config = dict(
    encoder_arch='tc_resnet',
    model='encoder-decoder audio transcriber',
    dataset='short read English sentences (LibriTTS-R)',
    train_examples=26041,
    noise_aug=0.01,
    n_mels=64,
    hop_length=160,
    input='mfcc',
    spec_augment=False,
    win_length=512,
    tokenizer='word',
    vocab_size=5132,
    encoder_norm='batchnorm',
    encoder_activation='hardswish',
    encoder_channel_attention='se',
    encoder_depths=[2, 3, 4, 2],
    encoder_kernel_size=11,
    encoder_stem='single',
    encoder_widths=[128, 128, 128, 128],
    fusion='prefix',
    label_smoothing=0.05,
    decoder_width=192,
    decoder_layers=8,
    decoder_norm='layernorm',
    decoder_norm_position='pre',
    decoder_activation='geglu',
    decoder_mlp_ratio=2.67,
    decoder_head_dim=16,
    decoder_fused_qkv=False,
    decoder_bias='all',
    decoder_qk_norm=False,
    decoder_parallel_block=False,
    decoder_inner_norm=False,
    decoder_positions='learned',
    decoder_prefix_bidirectional=True,
    decoder_connector='linear',
    decoder_tie_embeddings=True,
    init='kaiming_normal',
    residual_init='none',
    optimizer='ademamix',
    lr=0.00065,
    beta1=0.85,
    beta2=0.999,
    eps=1e-06,
    beta3=0.9995,
    alpha=2,
    grad_clip=3.0,
    adaptive_grad_clip=0.05,
    steps=16100,
    batch_size=128,
    epochs=79.1,
    lr_schedule='step',
    warmup_steps=800,
    weight_decay=0.5,
)
Rows from block 8 of the audio encoder, named by matrix and row number. Rows with one number belong to one channel. Each number is 128 + 32 x the weight over its row's rms, rounded and kept within 0 to 255. All counts start at 0. Numbers have three digits each.
# convs0: first width-11 conv (encoder.blocks.8.convs.0.weight, 128x128x11), inputs 78-103, a 11 kernel for each
# convs1: second width-11 conv (encoder.blocks.8.convs.1.weight, 128x128x11, transposed), outputs 78-103, a 11 kernel for each
convs0.42:161156159123101104099099102118144091143159132106124132133148147134117095099112131137133132120123125108112127139135096096105097120115103119115132167177174178195202191115123129107090071064076106145167141136129099078083086099110113122155170176169148153151128126101082156152147151134132125117118124121170145114122116120145170166135114140127112096092118118135143131152132098107112118112088087103108134127132128123117109108110116119127131161145119047002055074092140098103101101115125131136145155146142078085090077101141163177180162175158162117087090096096101112138153058099177209172112105145166150147120119128128131125114117154183190130099083112152156174159131120111080081113132142152136141172155142098099100118141171182181183187182142131131131132140143132113110139110121113096076074084099109131150146144150149131123136133146149138130171186131109107107090094097091
convs0.43:142146085137170096174174139180147167148086090110123099091110152173120131136138149144133092140139105161159149123183162138131136142097117110125137089111123106106119123103093142163117121145140129130109030100196230143128200140125121106127130173188164153104033032116127173128106108118142161134120091081161189172096069083059127133120125101129149106111151174156138129121088091167172136089099093067084150111117116112115123135139124118108166115131133062083069118167132142091122146155147155176171120106103086131132091084154139111116138099157088074098143172131173146150131113121143152110104127101076102098098115144142104115142115135122105076123130143158151120131244185117150115119132134111114110112106132138155138114132118103091127119124108103120116124126122141159165152091134144111115137200184187113063116076111137064015081121096049050201151125146176123103104103078133
convs0.44:130143157167153153138149179157146164145135117119125132152162145121111113121127140128109094053049087120106102119095065051053059069090115113100073078109114109095078060156160145127139164183193167147156144185183145099093092104117150180074086102118126109129134141168179102100109113118108102108114114116109105117135151141148136120131121170154156141140134148142175186155154185209191163160144116123149166106101100090086077073068071066062154149147122138101095081077129152138152165166166152150147159154154142118107100104107106106110122107169158161177181141109120137159139144148159141143161172165143113128132148145153160169146139150168197141105127156147134132156133134177128124144123106136152146157162161160166179174149146177168155152155085082087105121125136137155165164231189136162162157134155182208203196160125126136147178163133120128137137147142137135127138128113125
convs0.45:103109112096164172105186141117098146131114136157183165150149130117140121134126147132112133128129102105134113105116105082086130156179159175145115093067050039055094082140145149137153141128118054103137125126175137154098120097059072086100136120123110117104085111099121098119126139140125134131114084057121137120072064125130127165177150152116161187158161153161125116125198190159158139101078076029042063123125131134140150148148145137117074068074098139106140108104104088147157157162148122110172146110137155155159142149109099138093130138189195170143113137126108127117107150160168171132120114083046100130174153155140092124151111101087079114132087146184116152180190225174137168170131113105113105070064131137166193155124113094082094102112139158173151131130132126123105089142116122109141134126118133164194137151148122099126068087129107110092157168148133125124104105105095
convs0.46:083091078088088086114153138112116117107113121124089070104107130109118135123119134161153150127121128134128140111104121143145140143162101110114133157159173178177161145187174156135119123128120105092092177158152131138185207180149123115080095094119140163154135128114108133113111113113120114125122101091090046063066089093106121124091076135157182169163183162142120104088114142163136112127133136116090085123117108106114121129135134130130062042007007083099117109087125133107084079084097104131121119135132180181202181157177147115119123146149129126161142126129138129124106134154166162137102100101083100110170150121103129161158145117132154166197186117055077087096098127164120100102131106087089097094089086155138129136148143143136129129127128130125118117120126128125102100102136164175152147140121093089137102107116107109150165162153148131170154112108128089095108121156152
convs0.47:142110092099091127131116140147132150171173151134157128093050050058128128151166164169169168181187165136116081089112113118128156155126123135141149150143113097082063061114124157162175166133094115110106114133162160144112095119172163144094074069073107125124121149155145057042041051074075054060089098116062035023064100117117122141155162154176184163105092109129143142137121084112144155145125135164143099099098105121121127130138145153161136122084100097099103155130102119153169182144087072094118120114131181171152151103093123130111119131118112091078104140145128108112124157184192156142159152138132127094110091122142135138142154139107119121133126075038020037101132120129100127102101105131147141138120110145141142150145136149143123123121073085093097106116120128114122128126105111144133122124122128134144118144143148151161136114093083050087098117114098123148162143132138
convs0.48:131096091125163171170130117115142111122111087087091128136122104125140136134146144152159157154155154129133116084070080119145136142127091102096105127139141143131118123140130138137125124124120123135158164179149127113086086129134135128141132106111115119098061054063087098106116132144146133127140150137118092034011067117151194174164165100107102125141097105132137135131129095068057084103092092113133137104112119128132134133133124114103149160192152170185169140169148124126123144178191188173146145151137144137136151154157153152146164173107129102062052065089136152152138137155127095045040045087113103142073093114113123143100088090121142120099088061039095172179183156114111095086081099102110145153161140110093097119132146157139134155156140126128122128136129122124112115138148180163141136117132152159151120097072082080097124145166179144143154146135102088076101129137117
convs0.49:110147144118161141164139096077069112119087080095088095128157206243151143129097131123157134123126119142130101103117117118109123124109118146143157132108103110116117109099093129171112046107130169150116103095101160137142181160151149110123106085128145102047037050080108112093082086092103108094098102092171157151089110146134131126120161108134141126166162136160126134148123111153161140120139095087141160127122126133138125114097096091080130127171132113181186092102094108116113108087107155172164149148121139139150113084107112116129160116129149144141167183136117122135170152163132101087070133157168169156144170148125098123125094112121093143129086118143172137100185227190080080069093139136097112169171129118128139141099092109110127113087097115107104117126119125137141137115181175147113142134095140132082141123104119130054048130116125129170145114120168131076085154117093
convs0.50:158147146152137118106109118131114161161147128127150132132158160143139131133147146170161142134143139098114102095086083118114112113081122128131126114096085088078074094152185189156110085095116106099099087086132137164162150134112081084094116169159126134158158151130123109132148139114100086108153178163131146150141175173134123115132158110102123159202175092050058102155152171155153130081062144204192172123128134139145143140137131126118127135147144143156175185182156151055059093087120128120153138126106138133152141173158107101144161172127123084071086082109135147155121099100096075066047042092126094099136130108086123111113124127116104100134108099068079102064083138131093145154142154148165138126126117127110100079090108104094117119125137113127136134135126129127135126126137137100112155179143138154158147115108153153144108095094108158133159184197170146144178180137124
convs0.51:145135139128090093082073074049017142127124140160158158153148140128151149146138134134131127136155169111120130132133135145154163175183128118110112113107103102096094111150133127111108109114126125115107124095115123127114103105106087082118124108108108117098082060037029136121106092083081082084069057053112093077110111118115127146154152140141127125110112108115101085076130122118134135123097101118127130115121123131136141150162174187202109106100102118132131137128129119255255234206193173141113091073042193196184178147139130127110089083128142145150143144155140121111114156151137117126130117138173178179139132135135143135122134132117104130137148129147140142151125126105180160152137116105097086069056045161154151151157146133132112086047046054059056058069078084092085076156164164132114107100104106105127124142130107105112095078064081091096071061050091099091089107110097
convs0.52:127113117116094097091118127149147142126125122117126145142120126125138145147150145147146150156163168149152117111130143127135152174150150135134139141148143127122141153117116087058053075094117127129137090075084094108134136109105081105138159150146153159158144133108093120125132135136134136149150137126157165155138126120131128118108108137118102100106113114126131105108106104102101122164178143131110081135140147150155158165166168163161138117092074105090121148183229188117115124114105118109086091095095096072063079121132138146147117108100118131133134106073074107127138110115121130141152142103106122162081078109130163174155141118091085119110099102120100033045089143162128130131128135151138116118104122117104105122116116122136125102081182175164147142145150143125103102103125128100084087100093115134169127143146146156123116132148159157140108127126115124140148135142147
convs0.53:113107178080093137068084130134118133098159196138122144107084159151135119133103091094120119121114131115113159122074093135157123131168148159186170118113119089095127139123126129119175149141166124089119167169148047109136103073082113171109132122119126134110080109123133130117123114113101093116094104124152123108135131076136147124136169101108111102118112105111145124110166172148084084075077120133133134136139135128139137133131129128122082157127149146161171136108170177098092088090118147104161175157136031062045099170131100114123142107117112098144081101189180150118130189159143097046053069138115060063117125105124130106094122132136157144149156101102084106112073064147106111066091094106141151144129131101064103110114091108138139134165156152148136133150140125142173182084090070067066112122174152119126097117124108138191150116109114124211153148149138128165120069035119
convs0.54:108072053060089134136131123115093165174198190151124142146138140149133138145152146147132125146167182107101131154157150129137133142167091090105104090107111096100120150133098101115120126151162141126130127099105107128136129124110101121168181168164140089089110107110114136114098089093097119116100096106095101083099130138129128155154138136123133154182176145116111120106138115096119112095096113106089106102108107115130141144141138133134131173197235194112061061120140123207191171137134129109098118141117188193204201210203163120083092095132142150150127109102086112127119184136137152122104114141155137096144156173161168154155137131121133139182180122086111141157126112124138104115132136147128119102097082209162135120112115112105093089080070079084085089097104112127134120134107104081065061098126105108110121131106103131141133118111136182119123121121147157152112103130142
convs0.55:134128133196209137171174179158143155168150118119132129109100119116171166156145149156181149121115121116120114094095105095094094109121174154140111111103110130139138136130071099147134123110115148155115109091102117111116122124134142099178178128102135152140113133111120128140145136136131125116116117128166175161174204209148141176119098127104058062089086125149154153126145114127156181175136099083114154147158157154146132120115123128142095102145107033011044085096095162144189215214141116163175161134137100106106129139138139126121130154143159149126125117089110138170186153109075068080060065051060151193132139151123136161133103107123121084145154137160221229097066138198161103035081147151083083130170150128126134170169150119106115118117142127112091092106114122122131162183180183160152188132102154192195167170174144114109146148140116117128108103109151125101115120122114
convs0.56:133143113107099096119148155163141114113124090077109139141130099091127136145139120129153168171157148139174172175166136113116146159117120100088107118118103083082077067138131112112090091114129141156119171168160160155145137135146136087108094110147149131127141144126118084073099126139143127111106117125055039049109132124116121113105127137133128113108094097123116089086110139138107104122120078106146129092090093096105114117123129119109142117105040041120169142138138150249232210184164145139118095085088204167155152115128133123115108096158156109125174178163131139154140130099082101149156170144107105120079087108104118159176175160149142114087081077088146170124126182176131142134111126119091073109143128169153137139128122124124122118103041030048069091099102104107125141134159166176151101069058089114094178109094123164144106118124107101078095138078045097149140133110119
convs0.57:143136135138129136138107166137150129108141151131097089121141154159123101107106106117115101101108107104149152126072099093075104113144160163147125118104129157136134135115110132168159146141151158150129093090088126144115130175178143198101108093111140138116133144150158133132106081070076085124129110105124136134134149137082018075115143122096111118129125144136138137161115094073080095076073149188160118137133132128128123104092091080051152141129117131130113137115171162100092092088098166229197175181153063055079104124165172126095159205131145150095085124118109116139130150086062109121089084154158148120105122145134091088127127120109091107112131129088132146137124120127087073091131127113134131160164117126138140149128111110111148173148143152155151135121118121129119115071062089107110119159151161166157118113118096114137144116088073084154156161129131102112119113075075
convs0.58:073082097085076098129163152131146127135141169176182186174175154115146138137137144140134136143157164131144158144136110095099088074088119114121137149166171160151147161062064062095128152159165142112099095064076103121108104134111086116165145138137142135128108106098101121129136131129135145149146146150119121114126151140135127110113130070032031065077091109115111077062159148137129140156151143161170163139148151155155158156156151150144137172170149126125141174197232210114103091077099123126137156156136128128096114136127133128110097104085087106101083122148121087074087115129125123128109091093150191181124116113128137129136129107086074115111080001000007050074076100096089135146147154150100068090125115090107108096094110113126127131142147145147149157167163153144141139110129118099114122110104105118088131132130120118111119118124130131082099107112137144138136153157155
convs0.59:082135146106087168173125099110158116105122149130107102132146149172064066070062063068070084068074091088107143132131144153136114131149078093100091066085113137141136139086108138121125161136106108121142064080102150174136136146155142176085079093137138140113079081099132064089115112130144143141113098118148127124136109088110112170167099070071088111099121169164138141130139109098119151155152150152134111177178174161146139135146156165169166154094106140148126097128165180039034026056048076059094092131149064085113161179150125127148171162094105097115115104091123170168134047102153182159125110094098120141085061079130123102096072113098096070074112082132168106124149157143097103095120152155110085089117152005027020045076096101121118105114177173170174167171156141124112121088128084075162187102117153150141070082103065069115151155122113113094102104134132136144148116089102
convs0.60:114135125107086084108125137137128107122134165163151154180157129131106089093108112132154151150153159163167171164187201174133068059052157127119131136139169206210189167112116105108098101106123116102104051064076098130156152124082068122157121124127116131141116078075120144158150136108100100110111107116140111114121141159177171186184163040092130154160134110109091086124160175167138114110088090098068069116117113110111111112117116113111123159178147108090080044068080070053059084099108143161149113107120106111117119142140149140143155137079106128152140138153165154142117085061042093117083066066072106092185178154146161135107104143143145161150147150143106126150127153173099103108104120126112129131123127126138120115126122099096128165175173172164150140145149149131116113070095126154166114093092102095095147161189184139111120131114106128094096134173169169135111105077059
convs0.61:116150139132145150186164124131123133114095108119117157140104100141155150151147122128138135136135133145136154164129145159105126154137073072094124137149167172143145119147124082088113119104083088110122099096104121094058063102126122131114134128084080101079074093090084144149156162169162123081066062055139154120094093114128131105095096108093086091106109142141120130145136140134119140124078065075083082150150148142140134132131122116118118114101123168153091133179145150085115142143122088075093123124135108114140128116118133133122097094139132165183169192204162137153147109094081116130106101116119118146164179166160153110097117112097098117128144153130146138093114123106111107126138153145141140139160137146109088087097098071093132136142113116118125130137145156158159144118069103092101101140169183206199085065066058107137128103123163144145125130172147103137144137131138
convs0.62:142162102118082063084115105110114136164150088074134154138134136145167171149136126140144141154138128158140122151149105099124107155171119112095071086116145157158147129115090115147149167150136132146140084118169195171180170086087124129121105111114087052087139161127094179143120124116109128136130138136178153175179130114107120118134156094132163175165151128127110100115146093168198195181158076066087122150145146138131122121117113114115146119139069000013095113162157115103132164172138124124128105089091065087131155154144152137126124134132112113126208205111108134121122109106117168164185194164131113121046087162158147195173147138123108172172146148144077102087070100138107105109109149146116091147142131145129127124124126122133133136142105109103107102104107116118127131107075063084109121115106126134165127118095147173159151145135120126144148130082058104133131176181173
convs0.63:144146186176167116108140118128134159165138143163118088127180179168141129112113127125127138144139154143115112106111084094151122093074176126094096095077123171176158162116146129119128124140128137105066073097133161177125126095096125160149133157149101092123101110120138155151122119122123113110106099106145099120108045111157120105125178090091107145171195182178149136142152155163151145090060073112141171143144147147137113111110102096092103094030083147168153094108100093143136160171150128142180156172163106118105143138163187153130153167147134144161119117105147142126189116111112127127091081059081121087131132123108127110105110154159148090091105197203126088105127083078105108132108076057130179182121101157189197167140143122097108123121167141119108109117120113121127135085132134124126048039123182136125134123109067049121167181151167165112074085115141132147133127111110
convs0.64:150137116108103125134117170169149118110120156158159158083061135152141135138138117118109137149131100175157148138102117105085123094082134125151156143145138117126141121089099112122131146114076129119123116111116149139147092105183143098064108094083097129126124123131169084114121098112131115114121128133138112102087100098140150123096118141121119163187128090099124163170088134142148120120132096136152132147136133135134133122109104097083116146107086036025048145139140139186168149130123137152151113117142157144147175149111057093116075100131121146142137109124151119106182107155159151102121111059104133101120136132135126103066090148125119164166161187134176143199172118166151112130178120098135134170165183203172127130120113136152115102128039083095083091092108116136152165161182143114121181174146130112105116126139114104103124118069084127057082130170139106099107090135166
convs1.42:059089118127133155155131142163130163158147154148142128086049084087151129117112120132161159143135137157150101063030076141144105107137088063071095120146164167144138117164146138150162142141130080019000070079081125146131138135109106107173150156141102099124156166150169156141140160162126109120170174158090097125155159119132128099099139112098048018059114125115115117132110130159205173150141134144174171125123108090092103118126126112099122124117136174158107101123103117117112099091110119121135149158151117102094134140146155149153176155117114069068064094098105128133120156138100098118146165181205184119112148117098107107108107110084049094120137141145139137168137059053131131094083118118119109136125089111138164150110104116134131125113123159178156144127107104139163176128124133133130106132155164152158122090110124124149163166157140136115104103107126127129139126092099
convs1.43:057129120144157127118132133120128049017082095141118121083156178174118139144085095132128124115146138146152160137100110159165174183217137094077090103114115105111127111112136125128142110127148148171164130176211153135151175098157110143119130091117139087100145116128087168145110094126112115103105148148103115169184075092162098126162158145097139148093116122070101108113159115120139097085091066067097119142137163167139132174189151129098178154156130129149106053118107150120116144109132160133117144126143110124146127103136132135153127149129124170100097173186106082101145167182149126145089115136121136137147178174095087172160122146139067183181137113097099088139119121172114153156134117122154145161177149073069117177188155153173180195136082090137139130107106120147124147156182208156092099094103127130114126115100071101060070055057157219122129142117160170137135142179160
convs1.44:115121112117115132143114123109114060063066041060094077075111127102141138141148159156123111101075067134141118100118134119110105096093129128115095100099088097127134149157159153185186185172162175173151124126107128158142131128112118113094075103121121131131124115126157104100127145129123129125130119118140157173168166148149140129118083160194177157152146127129154162161098101130135149146138150154135115125106104109123131117103100096073145158139158192202201193161145176133120110095096121142143118114133194178156177171149161165166175202147150153151162177180181160153149162145185191188187187191182158161200208184149143155164193183166184167169153158151148146134104106123121115111143161157154156154139179176140128125114091113141143126133112127113099086103112105133153158116097095090085090081084088098116146151170159153161142128141163165121110137160165169149150146148123
convs1.45:145123065086161135144112089081115106090111108131167118101108125113098121123109100100084126139136161129077081142149117117118127123152105083070047073097093114147140137123055045047119152155116170178144127103114090145140137145113057099068030107137101140147143090123181167172127160135152114070068061030168157177145099083081066100110119126122145090136134113122105083082100094101124130111101132144087088094136154151137138154182173175170107110104107140154166137087125165095117115131148147119129105116068154138126123142122163155130121129086060056082118119101103147114094145085113133154153144124131159153178170143099145174190141098083125132113158166187167167138124146111124073045121138111129097107085123142141053091118160156140138114134096098135106120069101132151147130143166183174138095134130132078093185137088152115108108136172125068155116135116078070061102124121120
convs1.46:148141123096093130171179150104098120131153156126095122146171161137127140149143140143133117110132120092120148157145134120150147116110180172171168165154146157184175147130114071062070083076082106113107141141147138132152170155134159181125138113121145116097098107129151113089095101111097090107128154188179176168161120109104106121103099095111146145135137177211215203170129133121114100089140158113102135167122106117114109109141170166156026037064075125140106091092087106175176171157135119114123131112086181164131137142157162155144128107063098140134133125139142119123157116138111098113115118124142143143118129137114134144124101105128154105104111114123161164173198204176118088073093062096133106074085097202167148145161150136141138138132113112122115131124101100134126118161157144139135148133119127139153135164177167154139141176186160153088093119095114127135167176139148
convs1.47:142182167165153140094102111113131083112131095132196193172192183126141130139140137139145134128117103116111114134145130102114126150148128152139120134131136132107099111069070087099094107125124145185192171148113150176163145160194157136103073114151135120127124076071110092074114134120119093113158150110190178135130155191198165114093113110142143123097089110101087087157096109112096116130143151151175168179178195173143129125120108089087150121122125112088089121125118076151123108125136122147152148144142198169146100114134128129123136132127127099115153151149118123104107126130146135112093096110139138133111109131122123109083094136141129118092080109097061077111103136171091063045065093131147161146110111141120121116118115130137117143139103117151128123129150131114099104077079103103090096115116081041064144142107118118108115156202201193104116134155183136096101123136115
convs1.48:145159150153143136123130152155145145139176190141121141144146159155118141140139134149162156191207233079102137156131097089105115164169094098127141123112107101102108123104099100114135110107134165172155074081084109098127144150171164126139127078076099102133146126117101117142156142135135121122124122121168179183116114149143091073115149096121136141123109117103114042019123121122111106108107115139154150108125144138141143147154151145140153137079096119121115134148158145145152153139143150146132128112105151142147105085100109112113109111118124096080089098104070079092107123093074088135146161169165152130144122086103125137134100091094124137145112117140159141105119131130147124126144147162175180198192169119089114119122136133122097114113142136121162154123120112091098099094117137150148119106136147131098098094085109120100058062057071099131148130134153163143133131124149
convs1.49:088059071128139168125144149155135131107102130111084087074075145144099136170143129124105096100107084066054108180142140148150187231217075046053051028070102104100117126076116171166142111110146172164180176151190109044086125093151138092070045061126140108114133147153085132113127148142150121065055076126110147136095134154162120161173135075086112117085145148096067110131200182155118082101106063079086075101126136117112125137153156171168157124113149195178096080128122146107153161102125168153115110126130160153152118115125167190161151142162175188152153191173083063085094164150150116103113170148098137138132189122089133176143121151174164178188129106129149117112132113112073128155124120132177181163190171122078094137111121141147147134089084067080130120137116096102111167069092121164167194151145119124091160137120102115147113075000038096112170163149135121082114177149154
convs1.50:168149139153131128122133147115087194179148118119107118132135129140127142142144153156151160169176177089114121135142116098105103086092157123127131117094094095095112131103105134113100097106108114142143049068103108099091096116126135141110122118128132152148120098111133137118119104108121121107145192178083041039100124131125124097093086064064108105102105137130098076029137156146144146162175178177153115078097103122148152146153179163148124096119101124156166162131125150086088098122116128153139138119102090104129145144121135145154108106071077054087093109113088074112138132107096117139131141163159148127116126112104104104126109082112118081111142160116097090091071070063106131151131102105161185149128116102088119149144109095102080066084141124133130118121144127120131129126124130129123125140129112094093134131163143109103124138175188167091126143126114156155076110176163
convs1.51:138147143123132141144134109087083190177165157160165158168170170174113108111112110106117131149178201145139139147162153160155149160174104108109116118114124131133136137105111116127122116103101113119112117109132147130148160142143137127126134135117109088076074053060068164154128126103053029035043043041111110116129114127139157165157159026042082099104111112091090107094119101100122131119125115116118131088096111114123143152167175186214140138134137136167177176148133125142145131133093077074063061047033138113109087075075075082103094086138131118108101099079071073082089111114117114111112123126110100112089100097087091084072102115114132142132133120123120119127127136132072077069056056069090120135125127114114092082090086096106115129109103120117099096074084094095121128134144150142124111130132136115094115096090114129124128126111103082143151148149149116109119108114106
convs1.52:056060079102082080104110122138139152172200198153119126137139158173170170159145140140164167177208238103108105089077063090118154140119134127127133121123122134149169155057049064081095118133130103091101072043033055069107147153132116115166165146111107111119131143120099159145127093078049028034049047072106113115096114124131116104129130113089060071074093086080096104109156167161137122121136146141141120115104097102097107135144139136133122130114131150137143139097060077099107138153148139138131146174158156147137129113106125149162169163112120082073060077120137117063046130116108118126114099101104117125151116103103135163156127120133135092128126129114101116121148163176079054034025044075091104102116113108088081067054042041074092132155176134123142133130146163153133133121121122119108108122129124120111132149140140130119109117155174149133106078071095118131140127095104
convs1.53:160153168153123111129169157125139091078053130132112085116142116073143172135146150135136123123125140102166148142203167117140171125093087102082100103105100123086065103150183180165162156135168163111100086124123161161110150148052084115109114104100125213127064139115106074120168199126077124148107113102127106111127215149089107118040104163213133136164106068123134130136093144162110083064104119098120054102076117144179124135056123108088124152154134127122147155144126106038057095126095067084071114109160101118094108138103108114087132149171144182164147056111140132171127119164165128131181113117135204165139158175168127057095141159166170099144128101155121131138229159108198159142167134109147148111107151116114091105127167142118104121148046021084118116150134108106117109102082097123081090135132108119116155111090132149139122150166111108143137176233168144194137121170160
convs1.54:255254208143120112108083113145119171157142158166170131106121130154114118134118115131135140151154173120121125133149153161153153148121180169163151153136091064093106112114085068091099116140170166137099079111112124125120097119173164143101105116099102111112102106122134100112131147142138121095078095096091119177177134113099098097060047145152155151147137155156161148162062059114127134133099089070079085205191183173159147127112129137140184140090060043088130124115121131145147132137143142150158153150137130172187168146129121121146160141070084114125159152130129113097092119103132139086076068098096076082107122129120118104112165173114088074068064080088068097152155126123117135141159124099045081088093117138122123104096110118133134127123153142132145136111130109112121127124138136140144131143147144142128072072097112100085096138160157129099058032036047086128154151161139
convs1.55:094063057101084138163116110125140124160125087081115129170116110128095122127114119111100078088116152201175089062044072129141130140138090138157121072117129100066105108150118092118139141151175146129161075066047082130146140121126124126147173149147146099111109110107117174151178170156129132132146180180141116138136094160201207192187184113084111115078118145134131118128084111150137128082104163153113111085087105123172179124108112107095074105139137107103112156178156158093091072088143175163124127115115133105113110124161150132134135115143113101087080102126111128149132111114113108197162101150186142144218167168150142142145102091112134092111119135137126087110115083052134079084092113135139146123121148188227223175136143140120118121086087098119145132139128124134130120082083103120138150140150122129146101084110144118092071082117156149125126162164159152146136137139162
convs1.56:076078118167155160140093066098160184222189119126142178193181185148154148136142129098107131158178179118133092068083115117091094146145167157136133144146150131083074105150142125124125124089099099091121142131145168213204125102143137117055090108143135160164118101127152100116155133114133158139114143192150118142115129148156144113066029098116117100098096093088083097127156126086109143155148133149141122119117128137128126139142112093093201180190194173149107080110136126165168155134132132118114103105132160143175141124130111114138160175198177135129127112081100133129096086064108156183169159132128130107167164146125130091103111148171177100115107067087073052093133104091115082048055054068108130158163172076062092081088119155121106142159095081128138135139113088075103110109090084090102117129143151129112149145121116120122147129116096115098140119095083113166160117128103
convs1.57:106105080117141118109118156141126084070088092106123097120082118117114133135129125123129138109095113111148138134161137148137146128116152163127076071106102086095128168134116136126139171186178180174190113117140154165112093103114105075113080103102100119149168124093099136149152160151181194127092112136137145172134115130166112133181163083109100104108091109118124117122126151119090095127103104083099137147133103109174150146142118108061126143124124122111130120092118195153127107091093059093139132142149138124134134113125114102134150147101142129117120125108089107113137117132168126128144190195183159195105112166160122147166181168122136150123094101088108165181196179184204151122157164129072106136108086174169150151146175171115126172181098105123111100108131121129125146092105088089099103138178169158136129095110105113135166173163163193153119125149136118145176157137134
convs1.58:135099046045070090108104100112131183172157155162155145118113119147184185178167166155155172182209236132110066066095122139135141167190120120126127136141134128127129135110083074085100106121155155160166093077081090095091100113132134121149126092114117091094107100116123119115109113117115115103066066076079079084088121120124136166164163110068083091072070057041038036041130141164171184168166166149137139107115122121106117123139149153161128109095107148167148131100111131119103109120120113106109097124153175186171175176164157147129124115094102121124083050048065088084086127127136132121115135159158146137101128126087090089087100122113109103118108093093108145148136121130107106135167159135112083105136122065081085103099115128130123132138174173170168172157157154158153168127126121116111107115119120106094100091107141138124124126120138170120106096069039043065100125139140
convs1.59:170144106125146148159119123118152088114148153142138132148160126111127105115128131118124131145150178181162152125095086082077153141074115104124119096100119131125146161153137100118136133147118121129154051096091040048088080111137118065170141082049079124115098095141142145162179161116080087117104048011139142136128107129169145097076126119124090078089100105127116095110131139152158143126112116094078124114091107091084105115111142161152133133144157148135123113123144140009013036034038043053095097067097004019000032100075042124143110125129116137129105115132141142130157145152115082110129170164135136146128124071025087115139161142147175120111116125128090088125146111083115117100104145128120113119097148110123140101058076079112105094121187181169180149151159147130118097095096111117133158196204243231185129080102155158105067112114166166217186159124120153150114124149134
convs1.60:163139133151154154145129116104100180136126111100142173180173188161129132139142143111093111141184208086049042092143156149134133144155075094126156162143126135129127124143166166196190134112112120141151170170158149140115099102114102102191181172141138144141125119123130133154128130171161131117105093046110139142145143141136147150120106140139136142125113103071088088127167174183169139124162195173137104122139142141152159163139098102108097125129067058102092074065091071131160155125116108112115107126133100106102101117103149179155141127110139166163133090136155124091062094077090131154148134154174153130115120124096098154126078081118142119116071049075119147146147132137105132123124139119080086095113135050062070092152186148119102109116103099106111137141135145144149146146142141144122098112112121110103096114133159155133135114093107117134158155110109098071075088114130
convs1.61:131099105129140135128113061047056139114088138120095117124136099085115115105109086106152159175183211095161182189181126091094097103126121106106122113153152115089076057102132143117096084103094088108124170173175170156140117102103103088109182190162132105087086089105116092125113119126143138102093124112148139122114066048067124157151167121095097141113078104111134119100121135130134162163124104111148159116089086103115113132125132154149094108143134126170190170159127138192161122086081065105152152112108187156141135183168130133150140133094094111144140125129144134142145139129113108105134132145134079104131070091147107102158155108102114132158189199172142124103100150147169158146171141115150171150114117119197182138174198141098127145149072109158110078080099103130119092135157151119107142152165177153113153148153159155132051010067097113060078132130119106148169147135121
convs1.62:148117124139161171129055118159165054085107087076149184181085092113155114138140159165157146148122073121124151184173134136074070045081149116119145130122104090035057096126112132133142134119150157115132109165174146147154106081134181125138128128146126131089128125115117088069115108114113129116128131148127129138150140121147154137115143135115134092064107138160160152169091078135179171167178138105120124163147179139122117151166137140126161176184165169109107150146142179151115088062092124104124156167135098095099130125142132125127145172131140158142178195172141135152153176145138138141162163168125155136124130154140214176111175164155123119151142134161165109136130039076138117138112105127152147192196158163139110153104113146138119089139116148130144116123092155136116100098117150144152146132124119120126166154185219176162155119107163173122115122100137145127167138117090
convs1.63:148125121123102074072151164176171116116090076075107118119165221186112107145161147127134126133140144171142144166126083058100149127123109091095111120105080079148137137083101132154145135113122151132126082086097065082106128147116085091087095084152180152132083127147162177159135152134107113150117087103143160128121135148160143136102109159157180131126153125164211202142163145117100145149141118098083113128150132090087156173126149137100139118098094153172178143085105128049056090147138125152126114137139140126108120112092127152133145132133132150113148116123157153143130136159132082065127125096087125151182220228169116109175182138108126116108124124151172178177178150167152134121159136116133142139178199167122133181147076098131181152101132123116133128142166167119109088064077096099088087104156110119159148138140152136108093092120125125132163171231210164150141105093105
convs1.64:052062091137126112090157131077145089100064064103136089114154116096111124101075084090126123117124109106176134154122091064107140160139154136089110111120130153124111141150154119070063105104153160143122140057126212113103150165147116077089134173139106128114114095153154106108119123110156137170157153133154108085154178120102105113090145128168103101104076119133093123134082097079115123055119156176194112191185119129137116141118122107073094132168226194160131142138139091207178178148105111126113114173179239142165166155162164153149154133164189125145144105147165146158135103121156109155174175167116118108130120161121116134178154108152128121149126138132125130055107122143146062091099111110174218155138109141129145146154159135098142135132092060109160122156135116171182171125136132133082109158144111129124101123119086104127083092104142158052124157180134145115135136125170